Weights of a small image captioner.
Model: 8.66M parameters, 64-pixel images, encoder arch preact_resnet, encoder norm batchnorm, encoder activation relu, encoder depths [2, 5, 2], encoder widths [64, 128, 256], decoder layers 8, decoder norm layernorm, decoder activation reglu.
Training: 9500 steps, batches of 64.
Data: trained on photos with spoken descriptions (Open Images, Localized Narratives), 203450 training examples, 3.0 epochs.
Rows from block 4 of the image encoder of a small image captioner, named by matrix and row number. Rows with one number belong to one channel. Each number is 128 + 24 x the weight over its row's rms, rounded and kept within 0 to 255. All counts start at 0. Numbers have three digits each. After the name is the row's rms in percent of the matrix's.
Before each channel's rows are labels from the 100 images, of 14976, where the channel reaches its highest value: "patch colour" is the nearest of a few named colours to the mean colour under the peak. Only what is clearly more common there than usual is listed. The data: photos with spoken descriptions (Open Images, Localized Narratives).
# convs0: first 3x3 conv (encoder.blocks.4.convs.0.weight, 128x128x3x3, each kernel summed), inputs 26-51
# convs1: second 3x3 conv (encoder.blocks.4.convs.1.weight, 128x128x3x3, transposed, each kernel summed), outputs 26-51

patch colour: white
convs0.40 088:128155103154100135110141133127127143120136113118167101169141125129128088141136
convs1.40 090:147111110127116118135105085131125122114113130108159095161126087137135162109128

patch colour: black
convs0.12 112:143144147153131150144144126143139146132132089136086097100159122081141110118124
convs1.12 093:119151148160138127131099116097126125121131097131141143174107120143116179136108

patch colour: black
convs0.63 117:149145135148100151135104147156117122108105102110078107090141122071117085144122
convs1.63 091:133068108154159145097127142120155166110125098150116138111157146126115136139114

patch colour: white
convs0.54 078:108117069131121117126116139144122125106113141113120201116121133140123137127126
convs1.54 088:171092152110124123129130130152136141130127076164110165138121120145151128094088

patch colour: pink
convs0.69 095:077110141119092097109117097120102108128109124097177120164112108114114118081108
convs1.69 110:101133159146169110147139122111133083149157174160145128157146139135126169159161

patch colour: black
convs0.117 098:100113080131098125122121147161107119102095138096147170148139106108105101112135
convs1.117 095:153120159136125137124144127156145127160156129158151148174157104149157159111119

patch colour: grey
convs0.111 073:116158148140145158093139116123143123148146082149114110121121142107120142125124
convs1.111 090:117132159094114132117081117126095131080098107121150121144067094113126170105136

patch colour: black
convs0.3 111:148118118149134129129135129148157156162139111139079126083162115105144096122102
convs1.3 086:141141131188117145121076138117135157110109083112114140153106119120106160123114

patch colour: black; cyan
convs0.123 125:140118112165159132127161141153175161154159113170137091141152135150129123166111
convs1.123 078:136144105099111086112076082092124135087139104112155100156090096117114150109114

patch colour: cyan; blue
convs0.125 105:134156144118121146151145094110120130135130100122066077068133113093147080116123
convs1.125 092:121147147123103134134080119117107121129110091107118128158094085111109163111121

patch colour: black
convs0.101 097:127099137151100142141141138144106120101106154109118161121138102093153117141139
convs1.101 092:134100132125086135127082107121110134125082083104101174139124152146082130127112

patch colour: white
convs0.15 077:117106065141132116131120139144124121109112152122122212121122144137132150131119
convs1.15 097:166094150105114120135114132140128140117101076153106172137108126134134128104089

patch colour: black
convs0.21 124:142151129139096138122110142147117130127120112109098123106135124067108063135111
convs1.21 098:130094132142147153115139126134152156125141107143139140145172123144138157117129

patch colour: pink
convs0.42 051:098104114086120131098107148142143136119116122126156109164150132125107131107106
convs1.42 124:115139141101122100129110094130123082126122157128139139154119105154125139113159

patch colour: pink
convs0.96 096:078110134117087102108113112126102120118103123094179117166112108104109117082112
convs1.96 117:095135150145163117142136120121135082146154186156148132155152133132126159159163

patch colour: black
convs0.41 105:149160148142102140122138097115122138145149100111119068120135101133126074112143
convs1.41 083:148101108129095112128124115134094130126107125085149106154109076137131159120110

patch colour: black
convs0.91 124:160129113157141116131148135155147160151148096144094141105147114124144109148089
convs1.91 086:162149092166092137127085120128137142079110096111125142156118102118108138105122

patch colour: white
convs0.86 117:121146131140119131088101152148129141131135107122125119122129146101066063137110
convs1.86 103:120113134124153137109150115112149157146158111143145138147157125160130155119128

patch colour: grey
convs0.99 087:152138157151131159089119123129141135149139102137115111122136137123132121109134
convs1.99 090:135118137099117118117098116125100126116085137112160106133071090135138157123133