Rows from block 4 of the image encoder of a small image captioner, named by matrix and row number. Rows with one number belong to one channel. Each number is 128 + 24 x the weight over its row's rms, rounded and kept within 0 to 255. All counts start at 0. Numbers have three digits each.
After each channel's rows are labels from the 100 images, of 14976, where the channel reaches its highest value: "top examples" is what is common among them; "colour at peak" is the nearest of a few named colours to the mean colour under the peak. Only what is clearly more common there than usual is listed. The data: photos with spoken descriptions (Open Images, Localized Narratives).
# convs0: first 3x3 conv (encoder.blocks.4.convs.0.weight, 128x128x3x3, each kernel summed), inputs 52-77
# convs1: second 3x3 conv (encoder.blocks.4.convs.1.weight, 128x128x3x3, transposed, each kernel summed), outputs 52-77

convs0.8:112126137133111123120149090104129121109122140115081137108144119098117119109117
convs1.8:142112104097161153142140128128126112141130148133133146127113141150156175129122
top examples: text has "trees"
colour at peak: black

convs0.73:173125134114100147137156077159133144090131167153100164164122118141173150127153
convs1.73:115114096110182139143080142115114120157116148109150120122121137171199138119120
top examples: text has "dark"
colour at peak: black

convs0.92:141082130071156149134140115134085129111105143137123152137106114162160152126135
convs1.92:115098138066169141117082125083094129113138132112175128105130126176182126117103
top examples: text has "holding"; text has "dark"
colour at peak: black

convs0.76:166117109118129153141177065148151140094116169147088167148106121150171148127140
convs1.76:103127076122176139133076152112113125157112143118146121117144145167183139114127
top examples: text has "dark"
colour at peak: black

convs0.12:176121130106115145141156072161137145084125161154098158165112120151177145135148
convs1.12:112123083114187134139096152113113122156106142109149117123134149182194140106127
top examples: text has "dark"
colour at peak: black

convs0.115:160114142106102141142153075151127149089127163148089158155119124148176138127149
convs1.115:131125089114183141141091147131119117148115144117145121138140143180197140114135
top examples: text has "dark"
colour at peak: black

convs0.127:161152145138116157157159082139134143092132171141110168145119117168183143136134
convs1.127:127105087107183139140095156126111126155113135109147124137134135175199142110127
top examples: text has "man"; text has "dark"
colour at peak: black

convs0.33:082121127119128113092104080087122086109124112090134108086108125108086081096096
convs1.33:149149088140172097140138137159133099109057110141164096160117140170111112114141
top examples: text has "wall"
colour at peak: pink

convs0.109:132129130119088135131143087126127120117139142136099143129132117082109115140134
convs1.109:149114092087157159155116136142117105167129145155162144139118133145144175154137
top examples: text has "trees"; text has "sky"
colour at peak: brown

convs0.80:147130122117091129131160099139127130115126143142109141143144108094120124131142
convs1.80:134117092094148166156113138126091109173145155154149154127120122148138168156136
top examples: text has "trees"; text has "plants"; text has "grass"
colour at peak: brown

convs0.52:081124136145133109093127102076126125097119127076105115076150119116118098078084
convs1.52:121098110104153129135165110102133133118140132124136142104097141166142133111112
top examples: text has "lights"
colour at peak: black

convs0.27:144144146124084140109122133141135071124150136150117138149141148071088110131153
convs1.27:152097122094153162142129173149128100181146171159161159152145150141144161145152
top examples: text has "trees"; text has "grass"; text has "plants"
colour at peak: brown

convs0.36:149112123103092134146145072137123127092107152137090154139124099130160133105135
convs1.36:142117088098166146144099136140131123150124163125134133141150137166198146116131
top examples: text has "dark"
colour at peak: black

convs0.72:137177131096146165137130089127106110148163124126143144125146111115096156158125
convs1.72:091131151143104106121133147096147124091131098100102109101138126123093097128108
top examples: text has "holding"
colour at peak: pink

convs0.6:134129133140124107125172174125159136142094134144094134124166144089119122095130
convs1.6:125083131084108143116090157115104096131158145134116127114108126102114115127124
top examples: text has "sitting"; text has "wearing"; text has "man"; text has "woman"
colour at peak: pink

convs0.122:157113133103103137143148073147127142085115155147085153150121120144175135116146
convs1.122:142126086109179139145095145141132121146115146126142120144147141178198143112139
top examples: text has "dark"
colour at peak: black

convs0.125:162119129099091129135128059157138145089111136152091135158102129149172130135143
convs1.125:118126090122166121133090144106126119145108131125144105116115131153185114090121
top examples: text has "sky"
colour at peak: cyan; blue

convs0.65:142159148151100173156168124126117128114134189116114192129129092156155142138126
convs1.65:117099164098166140141070163125104110135149109127156132129148131148204132115123
top examples: text has "sky"; text has "trees"; text has "plants"
colour at peak: cyan

convs0.26:139130140131089138122142087132134117114144144143112142136149127080106118136141
convs1.26:147100105084159162147123135134111119165142157154156151135117137147159175148136
top examples: text has "trees"; text has "sky"; text has "grass"; text has "plants"
colour at peak: white

convs0.87:097132137135133107113127075094110118094111114089113113090153092124132098102078
convs1.87:092100106111141121134148102087138131130150118136123134088106134142115113120116
top examples: text has "lights"; text has "buildings"
colour at peak: black

convs0.5:094103139116149129103090119102132089146143125098146118101089141119088126111103
convs1.5:154164110143145132136164051146149146117095128143138118152069148134140148127138
top examples: text has "text"
colour at peak: white; pink