{
  "encoder_avg_pool_shortcut": true,
  "decoder_norm_position": "pre",
  "decoder_head_dim": 64,
  "init": "trunc_normal_002",
  "optimizer": "adamw",
  "beta2": 0.98,
  "eps": 1e-08,
  "epochs": 3.0
}
Rows from block 2 of the image encoder of a small image captioner, named by matrix and row number. Rows with one number belong to one channel. Each number is 128 + 32 x the weight over its row's rms, rounded and kept within 0 to 255. All counts start at 0. Numbers have three digits each.
After each channel's rows are labels from the 100 images, of 14976, where the channel reaches its highest value: "top examples" is what is common among them. Only what is clearly more common there than usual is listed. The data: photos with spoken descriptions (Open Images, Localized Narratives). In brackets: how many of the 100, against the usual share in percent.
# convs0: first 3x3 conv, stride 2 (encoder.blocks.2.convs.0.weight, 128x64x3x3, each kernel summed), inputs 0-63
# convs1: second 3x3 conv (encoder.blocks.2.convs.1.weight, 128x128x3x3, transposed, each kernel summed), outputs 0-127

convs0.76:141163145157190130162154158123171176110120175117131126132082115205108141117159155118166097151107067108139149112135160162175224140139131139159125141154148090152189128127152161190175146150138134
convs1.76:146069096148079106117126118090131096081115120131053138127115122100125049116110055109106110104095136104139140081080084117112101117119129128106137135135122140065131124108129078064123126079110117110093098052133069083105116146126111040095082116143139055069072077123075118138062122134119109165102121127126132132132113080074120119119109106133081112132151128087126063080102131116132075118141
top examples: text has "holding" (35 vs 16.3)

convs0.46:152143143145168124191133140111181169129095188095134112130068112199117131126162146129183106130103088105137154140138134134184215133137087127147127128168147113132190150126139183199153141158130153
convs1.46:147065100149073111123126120086130091074109121135053151117116123096121041124121047118106119107105130105137138080079083125123108118124128117099137135133122140076128131108129071051122128090119112097085096058140065096113110144122105047105085112149140061075079083128074114142061115138117109168105114114128123130138111093080124116116113110137085101142142126087133062072101127118132073129134
top examples: text has "people" (45 vs 21.7); text has "holding" (35 vs 16.3); text has "two" (29 vs 11.2)

convs0.12:130133116122117141162125130125162166175115118102213117106125118151125128180108108138224126122182137123113151192118128104090090122115134125121118114076069151132075144114116139108051094116132213
convs1.12:118071120105095124123130124148135114047085123118092131080124117036132109107141138124109145116138113113090117074035116101122102134125130077086113125109100124133135117125120032114112139131124100137041057133125050137124118126097066114140099131129122105090110104107069109110102084124114094127108139098114080122137105154137130119127101102121127072125129120075143104032081104097136042135111
top examples: text has "holding" (37 vs 16.3)

convs0.85:138097101126097116119107101074163057164125092097127119103103127140124104135111126133147139110079139085098013149108109116132138099087071031123101092148113095098127111094084133129167126118108115
convs1.85:106131138162103101116122204091187153123075171126133140129125134127122156188077125156126071091078087131052000077095150161112081144128148098125127091130124117148105161092144124121053189148133092100129117141140092152156140136154145136142146104121119135129144089147084136126137170113115104108073122107105117134091092081111042141176085070143105112133134140133138140117142132158112091110099
top examples: text has "holding" (44 vs 16.3); text has "wall" (40 vs 19.8); text has "wearing" (34 vs 12.7); text has "two" (31 vs 11.2)

convs0.69:172107143141132113178112106109176157128089162058147109134040117147134117171147129121172121107089106118120139161140114128144162118119013108107126110173093113104137174114113175182094142152124160
convs1.69:144075101156055108131102137080142086077108116121068153091090127097116039144112055133116119091107118111132134070083075125116096122138125091095134124128117114098128141113123072060108148106136103080087101076117070115139111137109080064116084106152123071079080068126086095134059110126101079143109102110119121113145106097087134103114122118132089085142132109091143074078100122125108084139130
top examples: text has "standing" (48 vs 23.1); text has "people" (44 vs 21.7); text has "holding" (39 vs 16.3)

convs0.95:112104093117123140140099117043140127151129105095136102056119138150113077086103087122149136126088127053076106152100113130100164087083101127107092093096132128123088119079065139117090074088091113
convs1.95:137135116167107096125144146124165146133048217153139154117135147134134128161154110137134038154128097093114087110103142118130132105131097088145140111146093127158131149120098118107077144159149097123140102148135095169157120117119133150152130108125136121125135112122098119148136123143136131131058164127068143119069073108161035134120010000145111102159111194141158168122147123121166104141132
top examples: text has "holding" (37 vs 16.3); text has "wearing" (33 vs 12.7)

convs0.90:154087140104094091158109113095157121126069161082154066129073107132121104160149124118171139099079139128095129178129089112130103106097032097105129110174093131094129176098105173185094139146121153
convs1.90:137076117154070114130107132106136084055104114123078132090083120080113049155129067127118127071123105119117113060075077126122076122146125096085123113114132112125123144120117066075098141127134097096065107098112066136137119135118082080129093099143104093104097057134094081122065113113111050131116091101122104105136105104093133091119127122125099088128121102084131067060091118135112078129124
top examples: text has "standing" (47 vs 23.1); text has "holding" (35 vs 16.3); text has "sitting" (33 vs 14.8)

convs0.122:106116112105112137098134129107126077107134108128048133113145140113111124096126138127111154143070153101136026078119119146155166134132094083147102143158197103111180096133137118138236141129110091
convs1.122:126123110154139096074156144094142151128078161160120128148142125121117164149092139117131014113081120131060035112110150176141112153130170142122148101140108154112081157062173130132098140117119143103131125115166118116121151173177164123113128089146163115120136129159098167140155186136128125119109132090066096141039134106110025173181072073153137132121179156122092132122123137135146106087125
top examples: text has "wall" (49 vs 19.8)

convs0.44:172128167130108143185134130128192116180116130124172135151107149113172128215144125150194140136156162161123146187166124133155137115121052121147145125158110130107142167127123160149146145159155226
convs1.44:127068115131061130148102118092130056077115090109073159057101131097115056137105101164148153089111118149103150080095087127134110154118145082069123121128106111109145148141135062077122145105148101081107114092127099125148135132148050070128105129144135095078063102109125084126054124128081084118140094090122073100163110139097164102155157143123130075143117080093140074096103135138112092158141
top examples: text has "standing" (48 vs 23.1); text has "holding" (40 vs 16.3)

convs0.16:098110106080142160107131123116084134130113116145143111082155160125100088103109126148145185116132168095096208157101133122091123100095139176133117101035132184129081152084093113110050110090109134
convs1.16:121130167129132117107134137164132112131136153143141100101139106129135066121216099086128158150171017070158150151122115133112148117112115124138144100125122112153122111124110117129135134161105000147125121146150132167113135119076099152170148088132139148110136151092143069124116096141132145150093126149136133119100000144180113076059097072124143127108112160140119153126137077106171128124105
top examples: text has "grass" (27 vs 9.9)

convs0.15:125126098124113130162120124128169152175112111090212114089126103160099132149095111132226122115155130104117131181106120100084082130119129109118108115081060142131071138116118137110055076104115182
convs1.15:121075116111101121121129134151141121048083129117093131091116122034136114115141136127101133110139117112090112073030113095123092128119125082092108127111098125135130112124116040117110144133126105143038056132119050137128113121097076114137092132123115102095117097103061112109105087120121092122109136103108089123131109147134121116126092090119127077128129126072145102031077100098134046132105
top examples: text has "holding" (35 vs 16.3)

convs0.50:089125113074116140127130150034092099129123122147127081061145176127110078092107098122143182152092157070081142153111139150103166086093129152140101119083167164149113140089091126120093092086093121
convs1.50:117127141160134108089151124144139111130106162167135117123139130125130061143205061103128085152162062032117112144120113130129147112127110131135132097148105135173100114092110119112114131184127065139124126154168126194133126122105134148177140061130143137131142144124131069129136100140151140146101130113080116104058044107165065087084036026130125134135107177136127146123130090109185125107119
top examples: text has "grass" (33 vs 9.9)