Rows from block 5 of the image encoder of a small image captioner, named by matrix and row number. Rows with one number belong to one channel. Each number is 128 + 32 x the weight over its row's rms, rounded and kept within 0 to 255. All counts start at 0. Numbers have three digits each. After the name is the row's rms in percent of the matrix's.
After each channel's rows are labels from the 100 images, of 14976, where the channel reaches its highest value: "colour at peak" is the nearest of a few named colours to the mean colour under the peak. Only what is clearly more common there than usual is listed. The data: photos with spoken descriptions (Open Images, Localized Narratives). In brackets: how many of the 100, against the usual share in percent.
# convs0: first 3x3 conv (encoder.blocks.5.convs.0.weight, 128x128x3x3, each kernel summed), inputs 0-31
# convs1: second 3x3 conv (encoder.blocks.5.convs.1.weight, 128x128x3x3, transposed, each kernel summed), outputs 0-31

convs0.70 075:127114096126103075127144078130082120107111155026114074092131064117136085104147106075124068129074
convs1.70 064:099066218149096147118069111133063172106119077123068126116099139113070123138153148107146147115129
colour at peak: white (28 vs 7.6)

convs0.59 116:080155131154118145144115122063098136150081089136161137157133146142095088159101108115097134139141
convs1.59 152:126186153112160149133149104124116154196116109131188132162141126184118127137147118130123132200163
colour at peak: white (49 vs 7.6); pink (32 vs 9.9)

convs0.53 079:124157082170094076150093091034107092162148088091146130070128194145135072183106083166183076150087
convs1.53 110:164150168121125112119109111169108151153114072110154103107146106164160139107105146097171129157085
colour at peak: white (32 vs 7.6)

convs0.52 073:112114094136123093124143101120102126099113141018114086115130069114113082107142116085085082134098
convs1.52 061:099078208153084156121065085138039166122130067125078111120105155125069124143151156106178143122139
colour at peak: white (32 vs 7.6)

convs0.80 089:098108117083076116130158121071117097112109122135109172082165143132095116116116065147110137121114
convs1.80 109:166143131154103126141186147164167121119075177194145151120188112117162102113150095146182120123138
colour at peak: pink (25 vs 9.9)

convs0.75 102:206107110165135156177107167133174098150153110116109129123074135120164154164099155155159125121103
convs1.75 085:140146152120143175058118113169118121153133104103133087109144057129243119073140144113085198122150
colour at peak: black (57 vs 16.4)

convs0.96 056:148149124187128141133123078015093135132152079128149067102078102140108108178171103070182158140143
convs1.96 101:095134157127114074123103115144078137170123093108135130104133154155096132106112154067129087135097
colour at peak: white (36 vs 7.6)

convs0.94 104:125122130151143153093127164136163110188209102140123119122093154137122131150155160093132133164151
convs1.94 098:121150142089103136082118126159147124159143098090144115099164061147218084127121132105117163091138
colour at peak: black (47 vs 16.4)

convs0.3 097:085133087134118104127121104049104129133145141122133127101040131129054078140115123085049106104120
convs1.3 083:122137137067138171104115145111127142184154085120137088124138104157121141086185170047162090122156
colour at peak: black (51 vs 16.4)

convs0.117 120:121109070129139148117102105056092121095138095118112094122025097092071100139102127096070126091144
convs1.117 097:142163118114172168111111141117136146173176101109156094184121148160154125142147122088100129161151
colour at peak: black (72 vs 16.4)

convs0.92 052:149146113188143134160138115027140147121155088144125079133093086135122104178179093096191160143154
convs1.92 105:115155149130106076134100126143103130178125105114152129094138164167100112111106142069126101140095
colour at peak: white (30 vs 7.6)

convs0.93 117:123118128058138174105174149177180178144135144157120134143123097127151185071153175161161177079190
convs1.93 072:137148139148132140101109059097063156129156078108159080132112072121163147099112165127131168112116
colour at peak: black (39 vs 16.4)

convs0.57 051:128151117188152130144126079011106158138164080157133084132138111151129109167146096110218174138136
convs1.57 109:134162139136101083143097126156108119179126110118161126078146163169112113109100137075138100149093
colour at peak: white (26 vs 7.6)